A small image FSQ autoencoder, trained from scratch: encoder num experts 8.
Rows from block 5 of the encoder of a small image FSQ autoencoder, named by matrix and row number. Rows with one number within an expert belong to one neuron, the router's apart. Each number is 128 + 32 x the weight over its row's rms, rounded and kept within 0 to 255. All counts start at 0.
Before each expert's rows are labels from the 100 images, of 14976, where the router gives the expert most weight on average: "responds to" is what is common among them; "patch colour" is the nearest of a few named colours to the mean colour under the peak. Only what is clearly more common there than usual is listed. The data: microscope photos of single blood and bone marrow cells. In brackets: how many of the 100.
# router: router (encoder.blocks.5.mlp.router.weight, 8x64, trained with AdamW), inputs 0-63
# up: expert up (encoder.blocks.5.mlp.up, 8x32x64), inputs 0-63
# down: expert down (encoder.blocks.5.mlp.down, 8x64x32, transposed), outputs 0-63

# expert 0
responds to: smear: peripheral blood (58); cell type: lymphocyte (43)
patch colour: white (95)
router.0 [119 165 125 123 115 105 160  64  22 138 135 120 127 135 103 199 201 189 200 130 111 133 124 119 110 127 134 110 116  95  38 145 173 109 160 138 157 123 165  90 111 131 160 117 118 124 138 115 135 111 145 140 122 171 108 147 132 133 151  99  95  99 119 107]
up.2 [127 128 127 115  18  64 129 128  77 130 179 126 152 145 124 201 104 128 136 104 128 149 108 129 130 128 147 126 109 130 123 131 130 186 157 129  86 126 127 255 135 117 110 139 136 168 128 123 139 125 135 107  97  91 138 123 176 128 106 141 125  96 125 127]
down.2 [150 148 126 129 142 206 127 133 102  42 135 133 128 135 129   9 128 132 144 127 129 129 157 154 122 132  98 131 189 156 225 147 128 132 111 125 127 102 133   7  98 126 130 102 129 119 129 135 133 132 132 127 159 136 128 115 124 128 139 129 127 152 125 126]
up.3 [ 88 141 129 128 131  54 138 125 127 103 130  97 161 151 179 230  97 129 210 128 128 146 133 127  47 122 123 103 121 125 127 111 104 175 128 145 140 138 138 155 128 175 113 171  80  33 137 128 135 121 129 128 129 164 197 130 128 127 124 129 128 148 127 125]
down.3 [163 128 102 130  79 127 118 116  52 117 126 142 129 175 123  65 127 140 121 128 122 124 132 126 239 128 122 120 123 135 128 174 126 126 117 116 150 128 128  89 126 125 155 128 128 255 129 128 139 127 129 106 105  81 108 116 131 144 127 143 126 127 126 108]
up.4 [125  68 128  62 128  44 128 130  64 109 100  79 142 167 105 133 167 123  77 133 130 125 133 110 127 129 123 105 102 141 184 179 133 125 108 197 177 128 125 133 128 131 168 121 106 127 118 143  86 248  82 129 128 129 148 126 145 127 121 129 135 129 126 118]
down.4 [156 201  84 128 101 164 157 140 131 124 129 136 128 178 126 100  59 133 143 102 116 118 165 121 119 120 129 126 117 143 128 164  55 130 117 113 130 137 141  69 138 128 128 115 128 123 129 125 130   0 154 128 126 126  62  72 145 147 101 114 102 170 126 123]
up.5 [123  76 103 128 161  79 110 139  68 163 128 184 128  91 129 138 106 126 125  96 127  25 128 128 208 124 122 129 129 117 127 129 120  97 138 137 123 141 129 167  63 128  87 128 165 206 120 128 137 129 138 128 209 128 129 127 105 124 195 117 173 125 132 128]
down.5 [129 117 178 137 128 160 130 145 141 129 135  78 127 124 131 124 128 147 136 170 123 255 142 132 128 146 139 128 108 119 158 130 142  89 124 127 128  98 117 129 169 126 132 128 125 130 128 129 128 119  95 125 121 141 134 130 122 127  91 108  78 131 130 164]
up.6 [127 128 125 129 127 255 111 129 152 129 128 128 101 126 151 101 121 132 141 128 114 129 132 152 151 127 123 126 141 112 105 128 140  36 116 137 137  99 113  79 113 196 162 128 148 134 124 123 128 127 204   0 138 120 128 135 102 128 133 127 128 132 129 138]
down.6 [ 89 107 145 112 128  39 110 145 137 118 121 132 128 124  86 147 128 153 114 131 138 156 127  46 102 124 181 128 147 131 130 109  70 166 128 131 131 126 121 202 143 122  97 122  90 131 130 124 128 131  38 231 101 130 131 161 131 113 103 164 128 103 143 181]

# expert 5
responds to: cell type: artefact (34)
patch colour: grey (67)
router.5 [140 133 115 125 182 101 134 147 117 180 141  53 110 114 116  81 160 162 113 191 127 194 136  98 103 143 176 158 111 125 171 137 122  84 152 161 100 146 101  96 146  75  43 149 185  91 141 119 133 163  98 141 153 118  92 129 127 118 133  99 116 180 108  93]
up.25 [106 129 109 133 112 183 128 139 123 121 145 119 130 127 147 112 102 133  93 226 114  92 199 103 123 119  67 128 230 151 119 129 143 140 123  94 110 126 174 121 136 140 134 135  84 112 177  84 130  84 183 140 137 155  74 128 113 143  99 125  62 127 161 126]
down.25 [129 100 162 128 109  64 130 137 139 138 114  59 136 144 111 128 154 105 139   0 136 128 114 138 144  88 191 132 122  79 128 125 129 122 194 137 130 111 130 149 124 128 109  89 113 128 119 142 123 126 125  95 104 130 181 139 194 126 151 128 126 128 123 186]
up.26 [128 128 134  96 127 136 137 138 102 128 114 101 150 132 126 255 137 126 131 122 130 177 118 128 139 129 140 122  78 255 110 124 132 123 116 127  67 110 123 127 123 118 174 116 110 132 144 138 135 109 129 125 132  97 174 128  80 129 125 120 110 120 127 129]
down.26 [128  48 141 126 123 129 140 114 137 109 133 173 122 135 140  90 149 141 133 121 133  95 128 111 128 122 132 109 148 104 131 108 128 121 132 128 173 117 136 116 139 144 128 147 112 133 129 170 123 142 108 137  79 156   0 160 129 124  36 158 212 130 145 135]
up.27 [130 110 129 128 255 245 129 126 210 122 125 128 112 160 127 109 131 126  75 126 128 127 128 125 127  64  96 124 133 134 137 156 128 131 124 127  92 129 160 163 128 134 108 140 132 170 127 127 131 128 128 127 129 126 126 124 128 128 174 131 114 127 128 128]
down.27 [119 128 129 119 125 149 128 169  58 123 255  45 163  74 134 134 122  77 142 101 129 105 111 144 132 134 158 175  97 109 126 159 148 127 128 128 141 137 124  41 127 120 125 129 119 127 123 129 125 127 130 128 125 128 125 119 131 126 125 128 107 125 127 114]
up.28 [126 129 136 131 125 137 106 125 154 133 193 159 121 117 140 125 116 129 170 127 123 137 127  60 127 125  96 128 121 142 130  17 112 139 129 125  20 142 125 110 144 132 177 100 127 194  88 154 124 135 102 111 127 130 166 144 172 121 209 190 130 141 112 127]
down.28 [125 129 126 128 116 125 130 127  93 150  74  89 147 105 133 137 128 128 125 123 128 120  83 135 129 130 127 143  95 199 128 206 125 125 142 132 187 111 138 247 126 132 128 129 141  72 134  66 125 128 116 128 145 106 130  13 130 175 132  85 126 128 125 128]
up.29 [118 130 131 112 127 143 139 107 140 153 117 126  75 122 149 228 111 119 124 243 144 114  94  72 157 129 201 199 106  19 156 127 127 127 138  97 130 157 124 155 128 115 125 112 124 137 149 128  76 129 125 128 127 123 125 130 112 143 128 121 103 128 131 131]
down.29 [158 127 135 129  79  59  61 125 188  74 149  86 231 105 140  90 155 127 150  72  96 111 128 152 131  97 124  99 182 134 127 130 152 128 127 127 200 152 138 130 149 138 128 106 129  99 128 150 128 128 124 109 126 119 133 150 112  38 131 164 156 129 123 126]

# expert 6
responds to: cell type: artefact (34)
patch colour: grey (57); purple (42)
router.6 [120 159 124 126 150  49 123 158  83 120 203 132 131 138 115 214 186 173 203 102 130 130 176 143 120 149 123 156 118  86 101 137 151 133 149 160 174 165 141 103  55 129 138 123 160 114 107 142 147 150 134 148 163 127 113 152 129 147 108 107  82 136  82 100]
up.2 [125 125 121 129 120  75 134  81  59 124 128 103 130 213 155 113 136 114 220  63 112 145 114 122  49 126 135 101 136 123 130 124 140 118 147 157 164  94  85 178  56 213 129 144 125 134 114 100 105 136 138 115 120 128 155 165 127 127 155 125 121 130 130 140]
down.2 [129 129 129 126 110 122 132 229 134  17 140 130 136 118 132 130 131 180  96 229 118  72 126 101 202 122 126 145 135 140 126 157  59 138 126 144 144 146 173 128 142 127 128 108 120 128 135 129 119  90  97 126  86 152 147  97 118 148 105 135 122  90 134 127]
up.3 [129  44 122 145 178  85 129 138 148 116 117 106 145 134 137  23  77  80 121 188 114 121 122 128 119 108 155 134 131 146  80 115 128 156 176 124 138  99 156 116 127 122  65 129 130 126 119 132 132 129 143 189 129 137 130 131 125 123 133  60 130 117 228 131]
down.3 [123 148 101 124 181  81 123 170 127 111 111 141 128 111 130 186 136 124 117 114 128 142 154 127 129 135 111 120 117  19 126 143 108 112 125 212 172 163 168 128 142 222 163 179 128 135 109 125 125  52 122 108 130 134 131 126 117 187  74 128 132 130 126 106]
up.4 [ 85 121 129 110 126 135 128 132 115 144 136 123 131 125 124 178 131 129 127 127 131 178  89 127  73 128   0 127 132 125 129 207 121 131 128 155 170 131 153 122 116 122  60 132 129 158 118 119 115 127 150 124 131 115 178 150 170 121 128 145 134 121 121 153]
down.4 [255 128 126 140 122 128 118 126 115 113 128 138 141 139 161 131  80 156 128 120 128  93 108 125 131 128 242 131 141 150 135  87 131 127 128 128 126 130 131 125 136  83 160 127 128  69 131 128 150  82  38 129 130 136 127 129 128 141 169 150 123 105 108  79]
up.5 [ 92 120 132 132 126  99 126 143 150 136 156 152 120 129 240 117 128 101 166 140 128 109 130 139 119 124 214 127 108 106 126 127 139 128 176 134 128 137 135 115 189  90 140 122 129 116 168  61 122 129 190 143 111 128 121  28 123 128 127  42 131 158 127 133]
down.5 [122 118 108 134 129 129 106 141 137 126  87 135 137 125 107 116 129  81 130 144 133 179 121 125 129 129  28 129 126 157 162 100 133 128 129 135 123 132  85 131 126 217 149 161 126 148  42 127 128 127 127 130 128 113 128 201 147 133 131 255 157 118 118 121]
up.6 [126 101 128 139 134  72 166 127 119 136  85 132 154 124  92  93 110 117 113 174 119 127 133 142 113 130 129 129 130 175 125 139 140 128 191 125  66 127  95 131 162 146  63 196 131  90 137 148 130 128  89 115 116 144 122 128 137 146 157 251  45 128 124 179]
down.6 [135 127 131 127 122 129 134 125 146 114 134 149 108 165 152 125 165 120 140  23 128 125 130 131 139 128 114 116 108  68  87 129 111 128  93  93 195  87 128 129 119 125 208  81 124 174 141 124 138 138 158 134 115 130 117 120 133 130  23  25 130 133 122 135]

# expert 1
responds to: cell type: artefact (63)
patch colour: grey (50)
router.1 [100 181 119 104 157 140 143 136 111 143 100 136 127 113  64 107  97 174 240 128 153 145  99 101  93 105 179  87 151 109 133 138 100 141 126 137  93 107 129 122 117 157 214 144  91 141 127 151 166 131 102 140 111 146 117 157 183 107 132 143  83 166  69  98]
up.27 [134 121 134 137 106 137 122 143 124 124 146 155 195   0 162 124 120 119 198 126 120 106 126  98 130 131 140  38 124 128 121 150 129 145 129 121 122 112 128 122 138 127 162 133 124 178 128  48 119 128  98 128 112 138 142 125 131 127 170 135 125 190 134 127]
down.27 [ 62 128 177 115 137  90  82 130 161 127 128 143 120 255 121 118 136 103 128 143  82 149 152 158 126 132 128 126 125 116 110 112 156 128  87 115  95 129 135  81 133 102 128 124 108 109  97 196 127 130 149 170 129 134 148 127 156 132  28 150 141 124 164 154]
up.28 [134 133 128 129 139 151 127 128 129 169 129 103  99 128 134 152 128 101 122 124 124 127 134  64 127 124 133 158 129  90 162 116  64  97 244 129  96 123 143 128 186 104 154 127 136 125  64 116 127 124 125 252 133 141 129 128 193  95 113 125 118 178 129 130]
down.28 [ 89 116 105  97 129 107 138 117 159 125 149 129 126 119 129 125 128 209 121 178 139 165 129  99 127 113 139 128 130 137  88 130  78 113 103 133 128  89 134 167 133 120 126  68 137 166 124 139  92 133  26  10 104 105 117 178  92 155 139 131  92 154 163 148]
up.29 [123 116 126 120 134 127 133 129 118 174 132 147 112 134 161 150 182 106  37  18 126 140 120  56 120 135 121 211 128 181 180 150 118 118 121 128  86 208 127 125 128 137 125 116 130 118 136 127 127 136 120 147 129 137 111 128 122 125 118  45 124 169 123 129]
down.29 [129 178 192 115 128 128 118 121 152  96 137 124 135 126 127 116  98 191 130 178 104 124 160 119 168 139 102   0 142 127  94 132  86 141 128 181 132 143 175 114 154  48  93 134 144 138 142 127 105  88 145 135 146 126 144 138 116 152 128 126 122  98 177  73]
up.30 [130 119 125 125 127  74 131 134 117  99 125 126 157 103 109 136 105 177 202 171 127 127 130 191 124 130 138  77 131 128 111 129 102 144  65 134 136  83 128 145 111 128 129 131 126 121 122 107 136 134 104 136 145 120 140 193 125 124 118 255 140 112 133 151]
down.30 [130 100 126 141 116 127 120 147 132 133  73 125 105 154 154 109 178   3 115 126 117 125 145  59 118 139 128 175 135 128 137  83 156  88 127 132 124 168 127 134 129 197 181  76 110 104 125 159 150 195 197 154 134 127 123 126 134  97 127  75 131 117 130 127]
up.31 [131 103 167 127 131 100 121 231 119 141 172 113 130 160 116 132 129 122 116  15 124 157  82 139 137 125 124 127 131 127 133 127 128  96 156  62 198 127 117 129 132 148 106 103 144 129 124 146 148 149 127 136 234 119 138 128 193 130 130 111  94 135 129 106]
down.31 [127 155  98 126 129 215 130 112  95 129 109 120 128  42 129 124 127 167 112 162 129 141 134 249 182  91 127 107 142 139 118 164 127 133 113 189 105 129 118 136 131  85 156 130 135 120 112 130 133 112 128 120 129 129 130 142  40 132 130 143 196 117  84 113]