A small image FSQ autoencoder, trained from scratch.
Data: trained on microscope photos of single blood and bone marrow cells, 97085 training examples.
Rows from block 3 of the decoder, named by matrix and row number. Rows with one number belong to one channel. Each number is 200 + 40 x the weight over its row's rms, rounded and kept within 0 to 999. All counts start at 0. After the name is the row's rms in percent of the matrix's.
# convs0: first 3x3 conv (decoder.decb.0.1.convs.0.weight, 96x96x3x3), inputs 24-29, a 3x3 kernel for each
# convs1: second 3x3 conv (decoder.decb.0.1.convs.1.weight, 96x96x3x3, transposed), outputs 24-29, a 3x3 kernel for each
convs0.39,105,199,213,181,198,203,263,193,205,214,205,195,177,182,271,170,203,226,204,174,221,189,200,207,199,222,200,202,92,193,228,209,200,215,196,205,115,195,226,133,194,297,198,222,175,158,243,4,181,215,245,210,157,105,191
convs0.40,102,194,187,207,206,143,192,203,135,181,186,212,194,211,192,201,196,160,209,201,207,197,220,263,201,183,195,158,200,185,250,204,192,195,177,282,213,172,212,195,191,187,221,225,144,206,195,162,195,156,178,49,226,233,194
convs0.41,075,189,195,313,196,208,208,186,177,200,209,200,197,201,201,210,194,207,204,188,200,162,198,202,209,203,210,226,224,261,201,150,0,309,221,203,168,196,188,178,191,190,226,209,164,199,241,317,199,191,40,215,177,201,190
convs0.42,133,193,196,193,201,249,196,191,192,195,195,189,188,192,238,199,204,211,199,214,199,208,208,227,198,201,250,215,203,167,226,203,253,197,197,242,200,203,200,192,204,226,200,205,188,200,206,198,217,201,212,197,190,221,215
convs0.43,094,272,171,197,246,205,212,215,168,200,187,195,193,223,202,201,214,220,200,199,95,164,204,168,200,236,184,186,216,112,279,200,135,155,224,177,214,223,197,189,200,202,192,187,213,200,196,201,193,217,184,213,184,200,253
convs0.44,110,202,192,196,197,228,201,161,243,202,200,182,170,120,251,197,199,200,221,200,200,260,248,202,222,204,207,211,160,215,180,200,285,209,200,196,200,209,213,194,206,200,217,248,210,209,257,207,191,213,199,165,158,220,269
convs0.45,121,212,236,177,197,196,196,237,212,184,236,179,221,74,285,171,266,183,194,154,184,200,194,71,188,98,175,306,237,214,195,219,201,193,198,174,197,199,213,201,212,216,178,185,201,211,165,44,175,202,204,181,198,204,241
convs0.46,102,199,193,165,183,200,189,200,151,227,202,199,212,192,184,216,198,139,241,193,226,219,202,199,200,260,234,214,185,193,194,146,216,199,193,204,206,200,197,204,244,181,191,264,127,211,182,203,199,197,152,156,213,192,206
convs0.47,073,250,211,286,203,213,194,203,158,205,200,194,202,185,201,214,223,201,200,200,197,192,200,171,209,170,202,200,227,161,201,225,199,188,260,223,307,216,200,190,191,242,200,181,200,201,200,200,212,157,202,200,226,199,276
convs0.48,110,211,212,197,194,214,202,286,266,250,198,195,210,169,204,200,186,196,202,199,196,234,259,192,172,198,177,203,144,153,140,212,167,186,33,158,179,205,200,200,206,241,155,194,200,209,199,187,216,212,178,160,187,116,175
convs0.49,102,185,167,199,153,207,157,222,190,215,207,197,204,197,198,159,218,204,157,198,193,208,199,251,200,208,220,208,228,335,201,185,0,194,201,217,206,184,200,211,189,188,199,199,200,200,195,221,203,194,157,199,205,196,205
convs0.50,110,195,224,193,231,204,119,192,191,183,206,193,199,197,192,176,202,197,208,193,202,200,161,192,156,174,194,201,235,223,45,284,0,196,204,82,200,212,190,211,194,242,247,184,200,201,198,241,202,168,113,210,203,166,234
convs0.51,078,201,103,192,182,152,216,196,204,165,151,114,214,191,236,208,205,222,187,196,194,198,169,197,196,210,231,227,201,195,234,197,244,198,194,147,188,191,196,199,204,200,199,192,215,198,161,161,238,199,165,267,196,117,182
convs0.52,121,199,206,192,201,190,168,206,189,200,146,178,201,204,259,233,201,167,188,219,197,207,232,196,212,203,127,160,195,206,203,199,129,208,200,164,200,199,201,201,176,179,179,202,206,212,199,195,204,217,94,62,177,160,206
convs0.53,068,201,214,202,207,199,190,217,197,247,204,202,182,205,188,203,199,251,165,200,200,286,213,204,204,200,218,192,202,201,110,201,338,201,135,192,209,174,210,239,208,224,189,214,214,180,196,200,203,189,261,259,211,196,150
convs0.54,066,213,159,193,144,238,219,202,173,161,197,146,178,223,235,200,213,217,183,202,215,240,196,175,250,194,170,180,199,292,175,212,240,191,232,201,185,206,201,200,197,211,195,209,202,199,196,171,200,202,272,223,203,97,171
convs0.55,097,194,273,191,197,163,200,218,219,201,257,200,168,190,189,222,205,200,199,198,205,117,293,234,197,196,199,189,219,191,201,121,264,191,194,203,165,212,174,209,147,200,203,263,204,200,205,201,189,124,205,204,195,196,209
convs0.56,093,210,205,236,200,197,201,230,187,198,200,198,191,198,201,205,201,249,224,194,192,146,202,201,199,199,202,200,189,35,16,191,382,195,149,221,191,190,203,204,278,191,198,187,201,196,163,99,227,222,205,264,172,68,119
convs0.57,119,174,147,167,225,196,188,158,178,222,247,171,205,200,207,199,199,194,240,206,179,205,189,160,200,162,212,203,196,232,218,232,169,201,90,156,92,205,195,201,198,185,198,216,106,248,199,199,227,202,191,175,133,360,192
convs0.58,114,255,177,192,202,200,201,212,202,184,191,197,200,200,200,225,233,195,190,173,177,161,235,206,179,122,200,200,223,196,201,166,195,135,227,201,202,207,213,198,232,199,202,158,201,223,200,218,224,179,178,202,171,224,200
convs0.59,065,209,176,232,199,203,196,93,174,219,227,187,247,195,237,141,204,192,201,254,201,197,253,220,188,146,204,209,187,226,237,295,0,169,405,203,201,193,210,183,194,214,217,203,185,206,190,195,202,202,128,197,206,258,168
convs0.60,110,199,176,181,200,247,148,199,184,182,222,205,208,219,202,230,203,203,204,132,194,163,200,194,193,233,198,128,296,185,230,245,160,230,191,207,222,208,199,199,323,182,248,158,212,202,165,216,200,164,241,308,281,173,155
convs0.61,131,247,208,187,276,210,86,244,203,147,200,196,204,231,205,195,165,199,200,182,223,181,178,199,117,190,240,178,164,200,223,200,166,249,197,202,231,260,201,161,111,338,129,210,207,180,102,217,238,217,147,189,115,260,212
convs0.62,086,183,236,243,204,171,198,206,134,191,205,199,205,197,197,198,195,140,196,198,242,200,192,205,208,211,203,225,223,198,166,198,178,247,191,196,199,202,213,216,206,183,215,206,209,189,78,212,150,280,142,232,212,200,217
convs0.63,083,200,164,216,172,210,212,225,167,207,204,193,209,177,191,199,257,222,188,254,251,197,211,228,241,188,198,184,203,231,172,209,169,128,220,215,182,215,201,204,205,213,200,231,206,201,214,144,208,184,277,182,208,243,204
convs0.64,095,190,187,187,216,220,195,206,228,200,204,209,206,143,193,212,198,202,178,199,118,170,205,205,196,224,243,220,195,205,206,189,314,257,102,269,196,184,199,202,204,145,195,201,239,169,177,203,186,116,298,202,201,188,175
convs0.65,089,144,188,191,0,308,44,124,215,204,213,201,185,199,204,200,196,193,193,199,181,195,186,253,187,152,216,227,201,194,196,163,198,226,200,146,204,198,192,198,271,203,199,232,181,193,224,159,199,221,136,202,193,201,177
convs0.66,066,199,278,236,215,206,308,167,199,204,201,218,209,207,191,223,208,208,207,203,220,201,197,216,205,145,194,202,167,74,305,200,198,71,211,110,200,198,225,163,217,276,181,202,197,200,202,202,198,169,204,194,141,141,210
convs0.67,103,272,192,205,218,201,115,173,191,202,173,200,211,185,201,254,207,206,206,201,242,199,242,207,202,204,205,172,199,91,196,299,198,204,201,163,192,170,236,196,188,198,201,195,192,207,169,138,185,206,198,203,222,177,156
convs1.39,115,202,202,251,200,251,197,207,202,223,214,203,190,191,191,207,199,197,190,200,193,235,135,278,209,224,183,185,237,213,170,217,183,205,207,199,200,191,198,200,125,126,389,84,236,246,217,245,176,177,174,254,205,205,267
convs1.40,099,203,323,188,168,199,204,194,190,206,231,199,201,224,197,224,206,241,197,342,178,237,254,123,201,196,149,198,207,141,147,204,269,241,106,222,212,201,276,201,165,207,201,255,276,175,230,131,193,258,299,225,150,263,236
convs1.41,077,207,233,243,162,119,285,199,197,201,165,207,202,182,202,216,250,208,199,193,199,204,193,217,138,172,204,198,205,264,165,171,227,420,202,199,198,226,181,195,201,200,196,228,147,220,204,191,213,201,195,222,215,92,204
convs1.42,076,174,200,219,200,198,194,161,189,190,210,197,202,202,182,187,215,215,171,210,220,164,155,203,185,207,184,181,211,210,227,173,203,196,183,194,197,172,241,197,293,133,196,200,191,208,201,214,201,188,180,129,243,206,196
convs1.43,123,194,227,227,205,190,201,205,190,147,200,196,224,199,186,169,203,212,203,231,204,224,201,137,179,228,294,201,189,199,150,248,274,201,199,210,199,189,215,252,202,178,126,270,175,156,202,195,216,200,229,199,190,202,195
convs1.44,118,208,122,203,202,190,194,200,215,167,207,195,195,196,200,218,217,203,205,154,235,205,186,201,188,210,200,178,225,236,186,191,19,200,342,193,202,196,49,234,56,126,296,152,217,237,127,263,209,131,218,200,230,161,136
convs1.45,120,201,200,192,216,185,202,222,152,225,197,229,204,261,201,209,203,221,214,122,173,201,200,268,283,215,198,209,199,239,157,200,276,176,77,273,232,221,179,227,294,198,99,264,120,89,202,205,167,269,174,139,175,266,230
convs1.46,105,189,336,221,191,199,218,205,193,182,201,203,204,232,255,200,208,202,201,302,132,142,182,129,199,201,193,200,213,198,163,211,276,201,213,175,191,165,263,260,71,226,301,158,189,206,195,192,194,213,261,193,189,199,158
convs1.47,077,215,201,200,187,202,205,200,93,203,200,187,200,201,242,183,198,153,185,228,183,221,196,313,202,180,230,265,148,126,186,196,177,213,120,266,212,192,197,190,226,211,199,164,209,148,127,193,199,210,197,200,244,226,188
convs1.48,087,134,136,174,187,258,176,202,150,208,223,200,193,194,224,197,194,200,187,219,245,213,205,215,146,259,187,254,257,199,459,251,54,212,195,266,344,202,206,200,207,206,158,172,229,199,205,251,214,223,169,210,200,354,168
convs1.49,077,228,250,172,223,155,242,226,302,200,199,194,190,200,374,231,227,200,164,168,196,212,193,175,173,201,233,213,130,194,141,70,396,200,163,28,154,219,182,239,177,193,203,225,197,206,199,198,197,145,172,257,194,172,225
convs1.50,088,231,202,203,307,143,198,240,200,201,211,219,139,269,248,202,218,196,193,192,201,220,182,317,213,250,235,222,246,295,168,129,255,245,210,309,201,211,213,178,200,198,148,166,203,203,201,198,193,198,315,171,206,193,181
convs1.51,101,179,214,196,208,186,190,200,198,213,196,198,188,233,198,236,201,197,208,265,149,226,204,200,201,214,255,199,292,191,165,214,198,187,206,162,204,200,223,194,199,231,201,210,166,200,260,307,150,203,210,220,169,193,169
convs1.52,113,199,249,184,187,218,192,202,218,196,250,210,154,236,192,200,190,181,199,199,279,200,106,151,201,195,254,173,238,160,223,191,227,206,115,182,180,68,175,203,191,249,218,192,199,204,185,167,203,313,200,210,208,199,184
convs1.53,079,138,286,220,204,202,191,200,212,171,255,206,193,201,193,224,172,201,170,153,235,198,186,163,199,147,232,199,200,200,176,238,189,149,238,213,197,203,202,196,163,186,198,191,207,199,189,158,185,129,199,182,218,194,209
convs1.54,080,198,208,166,191,233,172,209,267,133,184,189,200,203,234,194,196,233,200,229,199,206,203,231,203,200,173,174,181,223,158,197,208,185,180,209,200,213,113,212,202,197,206,197,198,187,152,218,201,204,187,185,159,211,242
convs1.55,102,154,257,194,202,189,187,232,198,164,151,208,197,198,203,199,199,201,172,209,207,221,237,189,201,205,186,213,113,200,233,191,196,182,203,202,196,206,180,124,249,138,210,187,206,168,195,206,201,159,198,200,224,174,204
convs1.56,078,196,228,158,94,214,200,182,136,198,200,192,200,185,266,217,198,203,201,201,207,203,139,211,199,200,196,206,198,182,198,195,188,200,327,404,195,180,202,201,199,189,131,175,213,175,241,219,197,196,274,212,209,191,208
convs1.57,112,229,184,192,207,201,202,252,259,222,190,196,203,201,203,221,184,210,176,136,239,255,202,201,217,199,247,185,225,245,202,192,85,205,233,202,201,161,197,80,111,199,173,320,151,321,213,208,235,204,163,192,137,199,194
convs1.58,103,200,196,206,194,247,160,202,206,201,185,200,202,167,197,211,200,211,200,198,189,171,265,150,200,189,253,227,198,198,209,200,158,198,227,177,241,153,217,365,148,285,192,223,171,197,186,221,217,201,202,209,154,194,202
convs1.59,088,216,200,257,198,169,268,183,210,185,201,215,240,236,163,193,152,199,235,195,212,187,241,206,172,193,199,202,244,228,189,138,330,209,206,126,202,190,200,202,183,198,199,225,202,142,191,223,203,183,258,215,198,144,199
convs1.60,097,178,196,199,216,193,137,189,289,192,196,222,200,199,210,187,194,203,189,202,184,210,209,228,203,241,203,207,205,211,201,190,228,202,71,241,189,180,231,196,0,195,202,44,197,204,204,232,212,79,197,202,208,205,188
convs1.61,107,245,171,208,235,197,167,214,200,201,216,177,200,243,202,212,190,192,199,175,187,171,200,217,203,217,196,195,229,182,202,194,226,243,218,161,175,118,196,242,137,124,430,177,211,232,201,223,191,186,222,235,193,74,194
convs1.62,121,199,218,199,194,195,147,211,202,207,202,209,192,198,201,175,213,202,211,199,145,195,161,192,216,209,233,202,241,222,201,179,121,246,229,192,200,200,90,314,104,328,204,234,174,189,210,264,202,201,202,183,166,168,202
convs1.63,108,196,221,226,197,202,198,198,207,212,182,228,201,203,204,195,136,250,196,198,196,204,147,199,210,249,151,201,200,195,204,221,199,180,187,296,173,200,203,202,199,218,160,245,189,202,204,229,229,190,160,168,199,182,203
convs1.64,136,202,201,200,218,190,180,198,201,194,191,180,211,203,211,202,193,209,194,160,200,208,202,173,202,190,205,233,133,195,399,164,0,182,219,213,178,160,194,53,290,159,203,197,200,198,191,175,245,199,127,191,216,190,201
convs1.65,091,179,204,242,305,175,419,201,257,247,209,194,195,203,201,200,220,161,200,199,198,228,233,127,194,218,210,238,203,189,219,201,270,205,202,193,201,200,234,301,23,217,280,200,202,195,224,195,196,200,312,200,208,187,203
convs1.66,091,212,198,201,114,185,141,174,80,187,225,187,248,186,203,200,160,203,232,199,195,216,197,200,206,198,152,205,208,233,197,195,272,200,103,198,174,123,204,123,189,207,197,148,213,203,295,204,265,190,196,246,198,211,173
convs1.67,108,234,262,198,203,212,198,207,206,170,198,198,204,192,210,214,204,199,169,199,243,202,203,188,211,184,207,201,205,99,201,200,201,246,291,193,301,189,201,190,206,207,140,297,225,197,215,209,193,235,199,104,268,198,199